A small self-supervised audio encoder (BEST-RQ), trained from scratch.
Data: trained on acted Russian speech (Dusha), 54.1 epochs.
Rows from block 10 of a small self-supervised audio encoder (BEST-RQ), named by matrix and row number. Rows with one number belong to one neuron. Each number is 200 + 20 x the weight over its row's rms, rounded and kept within 0 to 999. All counts start at 0.
After each neuron's rows are labels from the 100 clips, of 14976, where the neuron reaches its largest size: "responds to" is what is common among them. Only what is clearly more common there than usual is listed. The data: acted Russian speech (Dusha).
# gate: MLP gate (model.blocks.10.mlp.gate.weight, 1024x256), inputs 52-103
# fc1: MLP up (model.blocks.10.mlp.fc1.weight, 1024x256), inputs 52-103
# fc2: MLP down (model.blocks.10.mlp.fc2.weight, 256x1024, transposed), outputs 52-103

gate.655,209,211,206,227,216,209,172,192,214,220,242,185,235,201,156,214,208,181,183,193,223,215,207,218,181,223,237,184,200,239,188,223,188,200,191,223,224,210,198,206,191,196,207,171,184,237,207,194,201,233,183,195
fc1.655,189,181,163,163,170,186,202,226,176,146,190,180,193,224,218,175,160,214,240,224,201,213,202,195,189,192,204,186,248,186,234,236,224,181,196,185,190,197,183,222,205,206,183,187,197,211,236,190,181,195,216,222
fc2.655,205,190,199,194,209,226,199,203,224,203,220,200,209,207,230,213,204,213,198,212,168,213,199,203,213,180,183,247,206,147,204,199,219,194,192,197,216,203,202,203,190,235,206,244,196,211,206,214,187,188,186,195
responds to: emotion: sad

gate.445,249,204,190,211,198,196,173,184,217,184,148,202,196,191,181,222,168,224,167,185,192,213,219,196,189,212,215,194,229,167,198,177,197,194,188,224,223,240,236,230,228,195,202,183,209,212,202,195,209,176,184,176
fc1.445,234,198,213,224,191,209,203,205,206,164,198,235,191,193,228,204,179,199,184,225,200,202,194,196,215,196,199,215,189,220,166,166,207,187,201,201,204,195,218,180,176,224,205,198,189,187,160,211,204,200,217,193
fc2.445,210,218,187,213,213,205,188,199,226,194,245,210,183,220,196,186,233,183,211,196,192,248,197,200,174,172,184,171,211,196,208,203,216,221,181,190,239,181,211,189,195,195,209,198,197,199,198,209,189,216,166,223
responds to: emotion: sad

gate.540,209,229,200,218,206,190,193,190,182,214,240,204,224,200,187,228,224,188,198,243,213,245,164,191,179,179,210,203,192,211,214,241,192,237,213,182,206,193,194,221,214,220,241,213,155,200,215,200,180,219,215,207
fc1.540,232,193,184,233,209,198,217,207,204,183,202,200,182,184,211,192,197,216,182,200,213,213,221,213,202,212,191,170,196,185,207,182,211,190,189,181,190,192,182,184,205,175,198,191,214,201,220,196,177,208,221,204
fc2.540,207,221,213,190,212,177,222,160,174,209,200,205,166,205,168,236,146,246,188,204,211,217,193,212,164,187,193,193,183,181,213,166,218,180,227,188,239,185,186,210,214,218,190,198,189,211,229,206,188,212,244,205
responds to: emotion: positive

gate.562,196,202,199,211,231,195,222,177,218,207,230,174,190,181,207,158,211,175,168,148,231,200,200,207,200,187,212,179,158,161,211,224,176,218,203,211,208,153,205,209,191,168,206,195,183,216,195,185,164,221,238,216
fc1.562,207,188,190,187,228,196,192,173,245,241,265,214,235,194,215,180,235,199,188,190,166,201,184,210,193,206,192,209,202,184,162,200,156,200,173,187,171,185,178,212,203,169,195,199,173,222,192,182,215,204,237,204
fc2.562,228,186,204,197,177,186,211,213,176,158,170,186,186,186,203,199,186,194,209,158,203,204,200,187,193,262,186,194,186,222,214,187,191,157,225,183,216,179,207,210,189,199,190,200,206,163,136,184,226,194,229,218
responds to: emotion: angry

gate.471,187,210,193,212,194,219,170,211,181,164,195,187,200,188,159,247,183,169,183,219,223,221,208,173,181,207,244,126,228,232,170,221,187,178,213,225,216,223,212,209,232,201,225,195,226,221,180,194,192,197,140,194
fc1.471,190,197,184,202,199,183,221,208,230,250,248,234,179,183,153,216,177,176,183,246,204,213,183,185,195,212,204,210,187,205,187,177,235,218,219,200,207,197,189,179,207,169,205,209,198,212,166,191,165,262,250,220
fc2.471,161,177,194,159,190,221,188,217,227,202,191,197,201,207,214,205,147,183,201,236,227,173,188,193,189,209,217,200,172,188,236,231,186,213,202,207,183,155,179,206,155,193,235,209,202,246,211,193,221,204,198,232
responds to: emotion: sad

gate.357,249,208,219,264,211,174,227,174,221,219,218,187,193,214,213,181,241,209,209,216,183,230,176,191,205,188,188,167,153,210,175,178,187,195,192,182,220,215,175,195,190,198,211,196,206,172,213,228,222,207,188,190
fc1.357,169,177,187,162,203,210,161,227,160,204,172,159,168,208,197,212,204,212,210,169,206,188,218,198,190,190,216,192,230,196,211,210,222,214,202,204,162,197,229,229,202,195,176,187,185,218,197,179,184,199,195,193
fc2.357,183,186,175,198,190,184,240,204,194,202,181,189,197,206,188,173,167,150,178,234,211,192,216,215,210,199,182,205,208,230,212,201,205,179,187,188,189,223,178,195,211,173,202,178,203,194,217,213,225,189,214,215
responds to: emotion: positive

gate.160,248,189,185,220,180,178,193,210,186,227,175,218,192,197,196,253,184,185,191,190,176,215,224,210,210,208,202,219,180,178,194,208,208,217,230,186,229,207,199,202,211,189,200,195,237,175,209,248,226,185,200,177
fc1.160,150,206,218,179,215,209,221,194,217,166,223,184,198,184,213,169,223,190,223,186,233,194,192,190,206,194,210,179,197,214,207,194,169,201,179,195,188,178,220,202,184,179,209,203,160,239,209,170,173,243,206,246
fc2.160,241,223,196,210,210,179,227,187,185,183,191,234,211,188,197,217,200,217,177,156,232,183,198,171,206,197,211,214,162,229,214,184,198,221,210,209,180,190,192,159,174,163,243,183,200,192,213,221,198,212,219,214
responds to: emotion: positive

gate.743,240,207,181,217,183,213,192,183,198,182,200,229,225,227,213,201,216,197,175,184,214,204,194,188,196,190,228,216,204,184,224,201,210,192,211,211,229,191,238,178,168,195,201,199,213,207,215,247,210,186,171,190
fc1.743,174,197,194,146,209,193,246,202,201,202,174,220,208,208,201,178,209,230,190,178,246,220,237,195,195,192,198,188,192,193,209,178,184,196,183,225,202,214,209,176,199,183,169,184,195,216,180,184,201,223,200,207
fc2.743,195,230,221,182,237,230,177,199,175,241,206,195,218,171,194,234,196,207,153,180,215,189,189,218,182,218,207,234,137,229,197,174,202,210,180,209,196,221,191,212,184,223,232,184,187,180,208,213,212,211,205,172
responds to: emotion: positive

gate.127,210,204,176,197,199,184,185,184,186,192,203,225,204,219,196,202,182,219,190,202,228,196,245,184,173,212,211,197,204,168,222,212,190,191,207,225,247,217,216,182,202,199,197,206,202,250,225,188,201,191,212,209
fc1.127,188,168,182,164,195,183,231,245,198,192,212,166,180,179,205,173,172,200,230,196,179,224,179,179,199,192,217,189,213,219,202,197,210,227,194,177,171,183,210,210,195,193,207,205,199,180,170,196,213,189,193,232
fc2.127,202,190,187,189,182,227,176,217,242,182,191,183,195,183,197,194,142,208,208,202,183,194,196,217,189,195,193,188,216,202,255,237,208,191,198,193,183,204,210,234,186,157,224,212,176,201,196,227,155,196,222,224
responds to: emotion: sad

gate.8,214,167,191,188,189,181,218,204,224,222,230,181,185,186,188,192,204,173,219,197,208,229,212,181,221,233,192,198,177,216,170,186,173,213,197,162,204,173,181,203,172,188,196,218,251,210,236,235,170,243,247,228
fc1.8,211,189,195,202,214,186,193,199,225,211,200,192,193,209,183,188,193,180,218,195,204,222,201,196,230,212,165,219,197,216,177,180,229,213,202,173,192,210,182,197,202,204,182,217,236,195,231,207,207,218,242,233
fc2.8,173,193,185,182,174,181,210,216,178,174,178,199,189,182,218,198,193,190,178,200,217,225,220,178,204,179,201,213,203,172,210,139,247,230,211,193,210,215,237,182,201,247,196,228,208,234,159,200,184,207,186,223
responds to: emotion: positive

gate.403,239,203,186,204,217,207,199,205,181,176,185,219,200,231,217,207,192,212,204,211,203,230,205,195,204,173,225,195,222,171,180,172,240,203,195,211,183,209,241,188,184,230,194,211,209,224,206,199,190,225,235,171
fc1.403,188,228,211,215,229,208,189,186,193,177,184,206,201,210,230,211,206,217,181,264,180,200,182,193,203,202,210,183,210,206,184,186,206,220,178,194,196,207,208,168,187,206,199,201,182,196,170,210,188,169,209,202
fc2.403,236,204,199,171,207,219,187,191,197,197,232,202,224,212,219,201,231,192,183,178,190,199,191,196,226,203,172,195,179,176,182,206,169,221,201,200,209,201,175,216,192,208,187,202,202,212,178,183,201,203,233,176
responds to: emotion: neutral

gate.183,199,209,196,227,221,213,177,185,215,171,233,215,213,208,220,217,224,200,223,244,168,214,187,181,197,213,192,191,221,228,201,178,185,184,192,197,215,159,184,198,192,218,205,209,175,190,205,217,204,189,194,192
fc1.183,186,204,187,189,186,205,208,191,119,170,169,183,189,204,183,181,142,224,168,227,223,197,213,200,211,206,224,222,233,177,231,216,191,181,169,194,210,188,212,197,237,198,192,194,199,220,216,181,191,178,189,221
fc2.183,205,219,199,195,229,224,181,204,197,220,193,205,191,204,177,209,206,224,175,238,227,185,208,195,191,226,157,180,177,227,209,197,188,184,211,209,206,216,197,176,213,178,206,189,183,175,184,206,207,196,172,211
responds to: emotion: positive

gate.105,198,225,183,207,206,203,186,212,208,185,176,208,205,194,161,205,160,179,209,210,193,218,226,198,217,198,205,215,225,185,198,210,214,194,192,212,191,219,226,231,235,171,191,205,176,177,187,189,144,203,216,189
fc1.105,267,180,220,225,190,197,190,183,259,171,213,190,199,189,210,212,236,178,191,196,178,194,193,216,187,245,203,191,158,178,185,194,182,203,206,204,225,185,216,211,207,204,191,207,229,187,189,204,215,199,199,211
fc2.105,177,176,206,218,200,204,184,192,216,197,192,173,222,177,206,210,222,206,204,209,182,201,184,200,216,236,197,207,156,184,177,170,190,156,173,186,231,218,183,200,202,213,211,190,178,198,212,201,264,180,176,202
responds to: emotion: sad

gate.250,215,197,174,210,181,165,191,185,164,212,202,194,191,204,185,189,214,194,216,202,199,229,204,185,193,179,213,191,220,191,200,227,212,220,189,183,211,201,195,205,204,205,205,208,176,203,226,186,168,201,215,236
fc1.250,203,188,159,185,174,197,200,209,189,211,189,194,191,209,193,161,202,206,214,220,171,217,205,185,191,189,206,225,243,201,191,214,242,195,173,178,172,208,208,212,223,211,184,207,172,199,195,169,198,179,199,234
fc2.250,173,222,173,209,199,217,184,207,198,219,198,201,177,208,180,187,220,219,222,239,175,198,187,208,185,226,175,212,215,227,219,195,225,174,201,197,202,226,175,200,238,195,196,197,157,180,208,183,213,194,178,225
responds to: emotion: positive

gate.23,181,212,177,209,240,197,231,181,170,213,191,208,228,211,193,240,152,192,175,211,194,194,198,202,199,194,202,210,214,221,161,194,221,178,163,218,201,238,228,191,220,214,198,203,187,189,201,219,192,201,156,178
fc1.23,191,211,198,200,178,208,209,217,180,150,178,222,206,206,185,199,191,210,181,197,225,195,212,189,202,156,218,222,226,205,201,210,219,175,191,203,204,214,218,205,174,223,211,181,161,217,213,192,164,203,188,221
fc2.23,196,212,208,180,189,215,208,174,133,204,244,228,182,218,192,217,218,204,165,182,228,218,207,189,215,186,202,190,201,197,218,190,200,184,200,192,245,227,165,184,196,236,182,202,202,202,231,187,214,232,247,216
responds to: emotion: sad

gate.332,191,191,193,176,173,200,178,210,186,186,229,155,210,213,170,228,228,187,212,208,221,224,212,224,194,193,262,180,222,177,185,225,197,227,192,207,206,191,206,241,216,203,209,201,214,246,223,190,177,245,216,189
fc1.332,218,237,211,204,204,207,212,165,184,168,194,197,225,207,193,201,196,231,168,218,226,211,185,189,182,178,199,180,182,214,188,225,188,194,176,220,186,227,182,204,183,198,212,184,159,207,175,154,195,208,186,223
fc2.332,181,158,210,197,221,192,236,199,197,181,253,204,209,206,212,193,202,189,190,193,192,205,220,212,214,195,198,193,154,199,198,225,162,219,202,195,201,182,207,201,194,200,187,195,275,211,174,222,195,184,178,174
responds to: emotion: sad

gate.669,194,195,204,196,210,199,236,230,197,215,203,197,168,191,200,208,233,181,191,193,198,234,210,209,186,191,198,215,192,176,179,175,195,199,226,183,229,165,227,224,196,166,177,163,238,198,230,200,181,207,235,184
fc1.669,219,207,204,210,193,185,180,172,210,180,196,201,204,199,179,214,146,225,204,196,219,175,182,194,204,214,208,186,196,214,222,208,226,235,202,220,167,251,203,173,187,214,235,231,150,206,165,224,204,206,184,241
fc2.669,177,198,201,207,172,201,219,208,177,188,199,234,194,195,181,180,175,196,195,219,221,206,203,194,204,194,260,226,221,209,200,212,205,198,191,189,205,224,227,170,195,193,179,189,205,228,202,193,176,201,232,232
responds to: emotion: neutral

gate.9,221,204,182,199,227,205,171,208,248,175,184,208,220,216,184,200,201,200,248,173,210,186,205,181,222,183,198,149,203,234,191,212,188,187,214,205,208,227,205,194,199,174,194,201,157,193,213,224,200,211,203,200
fc1.9,219,210,218,173,200,196,194,192,202,210,203,168,213,185,201,183,203,193,200,175,218,218,185,183,216,218,193,204,182,161,192,206,213,203,192,226,199,189,200,214,180,191,218,202,181,194,160,193,216,209,152,232
fc2.9,243,193,180,183,187,161,211,196,153,201,225,234,179,200,192,171,211,136,203,195,191,236,199,222,180,215,186,208,220,206,180,213,189,242,198,202,226,171,218,186,207,210,175,221,178,207,201,232,231,209,149,201
responds to: emotion: sad

gate.133,229,182,214,187,153,214,202,204,182,216,200,177,195,187,174,213,197,192,212,196,221,216,209,245,191,202,248,214,211,192,215,184,151,195,208,192,226,208,215,232,213,177,180,165,232,223,234,221,192,217,186,179
fc1.133,175,210,215,223,235,175,209,180,221,161,169,212,194,186,203,219,197,171,179,183,198,206,209,168,172,210,180,183,169,183,191,229,217,211,205,225,185,210,196,177,188,199,241,213,179,187,183,201,242,193,220,249
fc2.133,198,185,189,161,185,222,204,217,201,190,187,183,182,179,213,184,214,216,198,160,183,189,207,192,220,201,193,213,190,198,209,205,191,233,189,194,204,236,230,186,189,157,173,188,230,219,202,193,190,205,178,181
responds to: emotion: sad