python train.py --norm="layernorm" --bias="none" --layers=14 --eps=1e-08
Rows from block 5 of a small self-supervised audio encoder (BEST-RQ), named by matrix and row number. Rows with one number belong to one neuron. Each number is 128 + 24 x the weight over its row's rms, rounded and kept within 0 to 255. All counts start at 0.
After each neuron's rows are labels from the 100 clips, of 14976, where the neuron reaches its largest size: "top examples" is what is common among them. Only what is clearly more common there than usual is listed. The data: acted Russian speech (Dusha). In brackets: how many of the 100.
# gate: MLP gate (model.blocks.5.mlp.gate.weight, 1024x256), inputs 0-85
# fc1: MLP up (model.blocks.5.mlp.fc1.weight, 1024x256), inputs 0-85
# fc2: MLP down (model.blocks.5.mlp.fc2.weight, 256x1024, transposed), outputs 0-85

gate.699 [115 166 129 144 156  67 133 105 148 123  92 108 125 124 161 124 122 113  78 134 141 130 123 140  93 136 177 121 123 115 176  76 102 155 129 126 130 162 105 153 134 100 140  92 149 128 102 137 135 138  92 140 100 160 153 129 159 137 130 102 139 197 169 115 170 143 109 176 142 140 104  99 136 123 119 126 137  95 126 131  68 126 140 136  69 127]
fc1.699 [125 142  90 160 112  71 148 155 174 117 120 132 111  92 150 130 117 142  73 135 167 113 145 138 160 105 135  86 130 123 119 135 103 122  98 151 120 108 140 158 145  99 117 129 105 172  89 120 142 113  96 134 130 115 113 118 152 131 132 131 123 103 119 110 137 149 125 143  86 105 136 168 136 162 147 104 146 103 132 136 111 119 108 122 164 142]
fc2.699 [107 117 129 151  93 104 114 148  98  84 121 104  68 113 142 132 103 147 164  96 137 150 140 136 121 101 129 117 141 139 153 117 111 115 125 126  87 130  99 105 119 126 146 149 116 154 105 105 151 143 113 117  79  93 127  93 166 139 132 155 132 139  98 136 130 133 160  84 125 117 113 134 125 139 136 104 121 171 145 118 145 154 140 144 136  87]
top examples: emotion: sad (57)

gate.655 [130 139 122 133 145 122  97 100 164 130 126 121 131 155 142  88 164 109 126 125 156 179  77 149 161 125 144 124 149 146 102  92 133 133 148 125 163 106 131  95 130  93 119 104 119  84 137 164 134 115 146 128 137  82 141 113 156 102  87 131 115 122 144 115 133 111 148 118 130  90 155 144 118 150 143 121 123 118 125 122 137 118 111 152 114  96]
fc1.655 [130 118 116 137 169  84 160 133 168 129 147 165 101 104  86 131 124 114 156 127  92 117 144 115 113 135 150 115 135 106 154 164 120 110 121 121 118 155 119 118 137 156 128 175 135 121 119 114 108 131 156 111  78 156 132 156 151 122 136 105 168 111 128 131 109 127 110 158 133 148  95 176 155 124 116 124 123 133 134 109 116 192 102 120 124 177]
fc2.655 [ 95 100 133 120 117 132 144 145  99 125 163 100 161  90 126 145 121 129 166 152  97 150  65 103 148 106 126 128 122  87 142 109 141 104 139 158 130 150 137 108 116 114 108 146 114 152 126 127 132 107 124 119 114 142 124 195 105 142 135 140 139 122 104 108 105  93 162 153 182 106 134 173 127 163 135 126 106  99 141 113 101 111 135 100 159 174]
top examples: emotion: angry (42)

gate.215 [111 103  91 126 135 134 139 106  90 130 126 106 119 105 139 139  70 146 101 133 118 119 190 123 150 118 156 114 105 134 174 160  89 115 110 138 127 143 103  99 139  91 145 161 131 144  99 144 149 117 151 112 150 143 130 125 112 146 126 139 160 167 113 112 150 121  84 115 154 154 121  91 148 150 131 139 162 155 140 124 115 122  99 100  85 116]
fc1.215 [135 179 145 170  94  80 145 123 184 115 107 113 166  99 141 122 154 130 122 126 120 133 119 113 122 135 128 134 183 142 128  95 109 140 127 182 131 115 131 165 155 124 111 112 102 157 129 121 114 137 128 175 137 154 115 137 184 111  92 106 131 118 145 148 144 150 137 159 128 104 141 116 104 142 111  71 167 120  82 123 117 120 128 130 151 140]
fc2.215 [100 100  92 160 143 133 126 156  80 142 123 108 148 112  95 143  80 138 103  87 110 118 152 101 116 144 134 119 146 124 132 157  77 131 138 152 142 129 129 134 136 131 129 134 115 146  86 112 110 163 151 106 158 120 118 107 135 134 116 123 141 135 123 107 127 119 143 110 172 121 120  94 108 109 127 123 152 159 100 127 122 126  69 131 117 148]
top examples: emotion: sad (58)

gate.295 [131 134 110 134 104 137 110 132 112 129 139 142 150 157 119 134 115 120 131 156 142 178 116 118  91 132 116 145 125  92 131  94 130 140 147 120 127 156 136 133 143  67 141 132 138 128 150 131 167 125 130 145 123 133 141 181 120 113  85 113  94 121 176 142 120 113 127 133 140 151 125 154 154 142 119 144 121 149 128 140  83 108 163 133 109 120]
fc1.295 [133 125 130 126 117 147 128 146 127 184  91  76 176 109 164  91 155 138 144 114  82 120 129 147 149 134 178 107 147 136 123 169 103 148 133 138 136 142 153 151 127 117  83 126 134 148 110 126 129 125 119 141 160 125 122  99 130 110 137 142 119 139 159 115 116 120  99 135  65 142 109  66 155 142 122 115 127  78 131 149 129 138 114 102 148 143]
fc2.295 [140 128 123 130 131 117 153 148  54 144 137 115 178 125  98 113 135 104 145 167 127 153 109  73 135 130 120 122 137 150 110 100 160  91 172 121 115 115 117 158 128 159 110 105 133  96  85 132 134 135 180 140 159 130 132 134 115 119 102 126 153 132 140 118 115 146 125 147  17 113  81 142 118 131 115 147 124 197 126 106 150 184 107 124 124 121]
top examples: emotion: angry (41)

gate.481 [112 112  94 127 148 107 108 145 151 115 169 126 100 153 116 143 109 160 140  96 141 139  99 152 106 161  97 132 140  84  89 101 127 157 110 114 143 103 125 119 107 161 127 113 158 125 144 105 106 171 186 105 160 124 103 161 125 105 191 134  71 110 120 167 158 159 176  92 143 117 140 156 128 131 125 131 122 113 120 120 154 123 134 108 157 150]
fc1.481 [149 143 151 111 130  91 140  94 148 117 106 180 144  81 139  87 145 136 105  97 130 133 157 118 112 111 133 135 145 138 144 132 143 138 110 105 103 121  99 130 106 148 116 169 150 123 117 104 138 125  68 114  81 116 111 129 137 138 123 142 161 126  80 121 125 143 117 164 151 175 102  88 134 149 164 101 112 164 124 117  98 125 122 110 116 116]
fc2.481 [145 157 135 121 152 122  89 122 130 133 102 129 134  75 114 138 130 108 148 110 134 106 120  81 105 133 141 117 108 134 146 119 143 149 117 125 103 128 135 103 135 123 160 126 137 133 136 152 103 176  98 117 131 108 171 107 116 181 159 144 110 145 133 122 142  99 135 151  62 111  88 127 165 120 120 130 142 157 119 120 127 164 123 129 102 124]
top examples: emotion: positive (51)

gate.365 [108 137 141 152 100 126 133 163 113 147 117 100 180 133 103 132 148 111  70 121 150 150  89 135  78 158 132 140 115 120 114 112 131 169 181 109 164 135 145 138 132 138 127 123  89 147 129 132 122 129 169 122 170  99 126 148 121  73 127  88 126  72 124 124 136 123 149 123  78 122 148 152 126  84 120 157  91 108  96  65 151 114 152 175 119 118]
fc1.365 [138 106 131 125 131 102 101  86 114 138 107 111 147 132 167 119 165 113  59 136 137 142 156  78 119  87 137 134 115 121 114 137 137 148 140 130 104 116 154 146 108 113 139 163 140 137 128 140 118 114 135 146 180  84  84 125 113 134 128 129 115 109 125 156 152 150 127 126 105 135 121 103 148 150 146 132 117 115 120 143 125 124 117 129 148  83]
fc2.365 [181  90 119 113 101 146 141 124 114 142 138 138 157 124 133 136 114 159  87 156  99 142 146 132 134  90 142  87 104 132  94 155 131 105 112 148 130 158 161 148 134 125 128 168 132 134 109 121 124 122 105 144  85 153 127 158 126 136 126 106 159 125 120 115 104 120  95 116 135 131 121  84 138 118 138 155 144 141 124 175  80 197 136 113 141  85]
top examples: emotion: angry (45)

gate.640 [138 129  94 176 103 139 125 157 138 126 110 106 171 130 140  93 128  90 122 158  70 107 155 101 132 134 134 129 128 131 128  70 152 127 127 142 134 121 127 103 143 134 117 101  91 115 111 128 102 127 118 142 169 140 125 188 148 111 114 106 110 175 156 148 116 136 133 169 107 137 128 145  85 169 133 129 109 124 143 121 124 132 104 107 138 126]
fc1.640 [111 134 142  97 151 118 130  84 118 123 166 145 101 120 120 175 133 166 122  97 164 142 104 179 113 127 120 126 125 123 125 174 106 125 120 119 124 134 132 142 114 124 127 147 168 148 137 131 145 116 153 107  90 124 130  72 109 158 121 155 156 104 104 104 134 136 115  73 167 112 155  90 153  93 130 131 165 118  96 129 144 113 162 160 111 134]
fc2.640 [ 91 119 154 173 144 148 128  87 133 115 131  93 176 180 124 125 149 141 135 150 119 125 140  99 138 142 117 136 164 138  99 179 115 129 121 138  90 154 140 142 159  99 109 146 111 141 144 107 122 212  91 164 141 140 106 128 156  94 114 111 129 104 143 158 139 120 105 132 102 128 105  81 166 129 126  98 137 167 133 129  87 139 177 108 143 147]
top examples: emotion: positive (42)

gate.235 [106 135 143 129 119 105 107 106 105 179 111  95 134 159 144 103 136 132 120 160 131 122 167 139  99 130 154 118 132 125 164 110 146 125 134 109 118 113 109 156 120 162 119 137 124 139 145  75  87 139 103 145 153 131 137 158 176 124 129 102 137 183 157 129 126 181 116  99 129 176 131 104 125 149 128 117 144  91  98 147  85 172 110 148 115  93]
fc1.235 [123 141 125 108 139 214 144 150 128 101 128 166 136 137  77 103 160 125 156 109 119  94 103 108 112 158 150 133 142 143 110 159 118  86 117 151 133 164 115  99 142 112 145 139 148 113 114 129 152 120 135 128 109 131 176  82 108 134 106 132 130 118  86  92  76  93 128 133 137 118 102 136 168 100 111 135 119 137 126 126 151 111 184 116 132 137]
fc2.235 [150 138 119 147 164 150 153 122 121 163 120  82 146 185 102 117 110 130  87 156  98 123 145  93 142 184 172 155 147 145  74 125 117 135 142 117 128 132 152 142 149 186 116 105 118 116 137 125  85 146 127 102 182 155  89 120  91  87 127 102 101 108 169 170 122 169  82 154 148 144 105 155 110 116 103 138 119 123 144 153 124 152 129  91 130 118]
top examples: emotion: positive (39)

gate.373 [126 144  82 120 175  71 127 112 142 130  97 115 120 141 134 123  99 126 138 151 160 109  62 125 107 135 122 120 134 104 112 163 110 118 115 116 105 126 129 139 123 140 151 116 139 130 112 111 107 131 116  84  97 129 130 143  93 139 145 113  88 101 108 125 140 111 133 177 180 147 141 105 130 126 148 138 112 125 110 110 134 133 141 115 164 140]
fc1.373 [127 106 152 174 109 141 118 196 145 106 126 128 111 112 180 150 111 164 146  99 104 195 108 145 175 116 136 127 115 140 115  91 118 155 145 122 173 134 131 150 137 127  80 117 110 126 105 104 164 130 178 139 195 140 105 131 156 108 135 162 107 134 144 172 138 116 100  82  92 107 110 116 121 149 134 113 116 112 186 154 153  90  72 141 159 118]
fc2.373 [159 137  97 193  95 101  95 149 125 156 109  91 136  96 136 137 110  92 113 102 108 151 110 120 150 142 105 117 112  88 128 153 125 141 120 110 149 145 121 114 113 134 132 117  97 176 147 127 136  95 123 109 144 139 115 160 154 150 128 128 105 124 114 144 129 119 167 133 102 180 139  86  77 204 132 133 131 107 113 161 112 108 118 113 146 102]
top examples: emotion: sad (56)

gate.512 [ 99 133 123  73 150 137 103 111 145 118 167 131 104 139 101 133 154 166 146 109 127 155 106 136 146 135  93 104 153 120 101 124 125 116 105  94 116 105 140 121 132 141  84 157 157 144 160  90 136 167 151 103 115 120 101 140 106  90 135 119 138 109 119 128 122 160 160 105 157 133 153 171 139 180 110 140 111 121 127 130 182 117 134 106 119 126]
fc1.512 [130 159  90 134 122 124 109 125 129 132 126 165 124 118  91  66  94 157 111  88 104 128 153 163 136 160 153 139 106 106 118 207 138 132 126 117 122 129 121 108 130 141 106  82 113 109 155 106 136 132  99 118 130 106 147 138 129 134 101 120 117 127  98 142 118 156 111 157 121 126  70 103 180 130 139 107 115  92 137 163  96 160 163 130 147 127]
fc2.512 [123 130 131 114 113  90 120 107 103 120 105 126 131 110 133 107 130 138 110 136 121 127 114 165 156 103 111 107 120 126 132 129 134 125 121 124 137 125 151 143 141 121 103 106 128 119 135 128 136 248 136 155 164 128 138  84 116 136  95 131 110 141 128 130 135 113 140 120 125 132 116 132 126 140 132 117 113 110 155 124 107 118 128 135 123 122]
top examples: emotion: angry (39)

gate.189 [154 149 102 121 112 112 136 141 179 136 108 134 177 127 124  90 152 113  96 122 131 115 173 147  96 132 149 126 118 118 128 136 133 118 129 127 115 107  86 114 140 115  89 170 144 128 108 126 114 131 135 135 139 117 103 171 143 107 116 111 132 121 151  87 127 147 127 152 115 131 124 153  92 146 139 147 115 130 112 149 127 182 139 119 172  88]
fc1.189 [113 134 123 141 134 111 140 132 117  95 103 128  79 136 119 106  99 169 139  95 180 141 140 151  74 138 104 102 127 118 111 159 110 176 119 118 138 130  65 141 144 132 154 141 110 112 127 109 141 133 116 111  93 134 145 133 122 125 171 129 107 125 105 131 124 111 160 138 140 124 100 108 145 121 138 127 130 111 142 118 125 121 167 149 120 124]
fc2.189 [168 104 151 131 187  95 134 137 131 120 166 115 135  97  80 144 109 147 163 127 128 144 127 121 110 144 110 140 143 114 121 126  85 162 149 133 111 171 104 186 143 114 112 155 124 150  93 129 136  87 131 134 147 124  86 145 150 125 141 138 173 147 166 120 121  92 119 128 107 124 106 134 153 149 116 109 107 152 147  97  94  81 109 134 113 158]
top examples: emotion: positive (38)

gate.603 [115 111 142 128 136 144  99 136 103 114 125 141 162 119 131 145 146 138 139 142 111  57 131 134 121 108 133 133 145 147 166 136 112 120 114 136 121 174 133 103 118 127 138 139 176 106 130  83 136 122 157 115 109 102 171 156 121 144 163 155 148 131  99 157 102 112 128 129  82 113  99 123 157 121 128 120 121  91  93 122 102 138 140 155 117 104]
fc1.603 [124  96 103 134 153 117 161 117  91 119 108 119 101 129 116 125 111 154 154 137 122 147 127 163 135 133  94 110 124 122 116 109 135 102 130 129 120 135 175 143 119 132 108  90 126 119 106 140 129 130 155 163 126 130 120 115 159 120 109 139  91 179 142 115 149 138 153  94 127 108 150 126 139 128 159 124 139 145 109 157 163 151 121 149 106  66]
fc2.603 [162 147 133 141 143 138 137  97 117 108  91 118 114 146 108  97 165 126 164 157 140 131 103 153 118 116 152 104 132 101 161 119 125 135 132 128 136 135 121 139 145 144 134 122 124 168 127 140  98 122 126 143 175 131 142  61 117 145 156 113 132 129 116 115 127 144 102 129 133 130 107 112 144 134 128 129 123 136 153 122 156 153 148 105 165 124]
top examples: emotion: sad (64)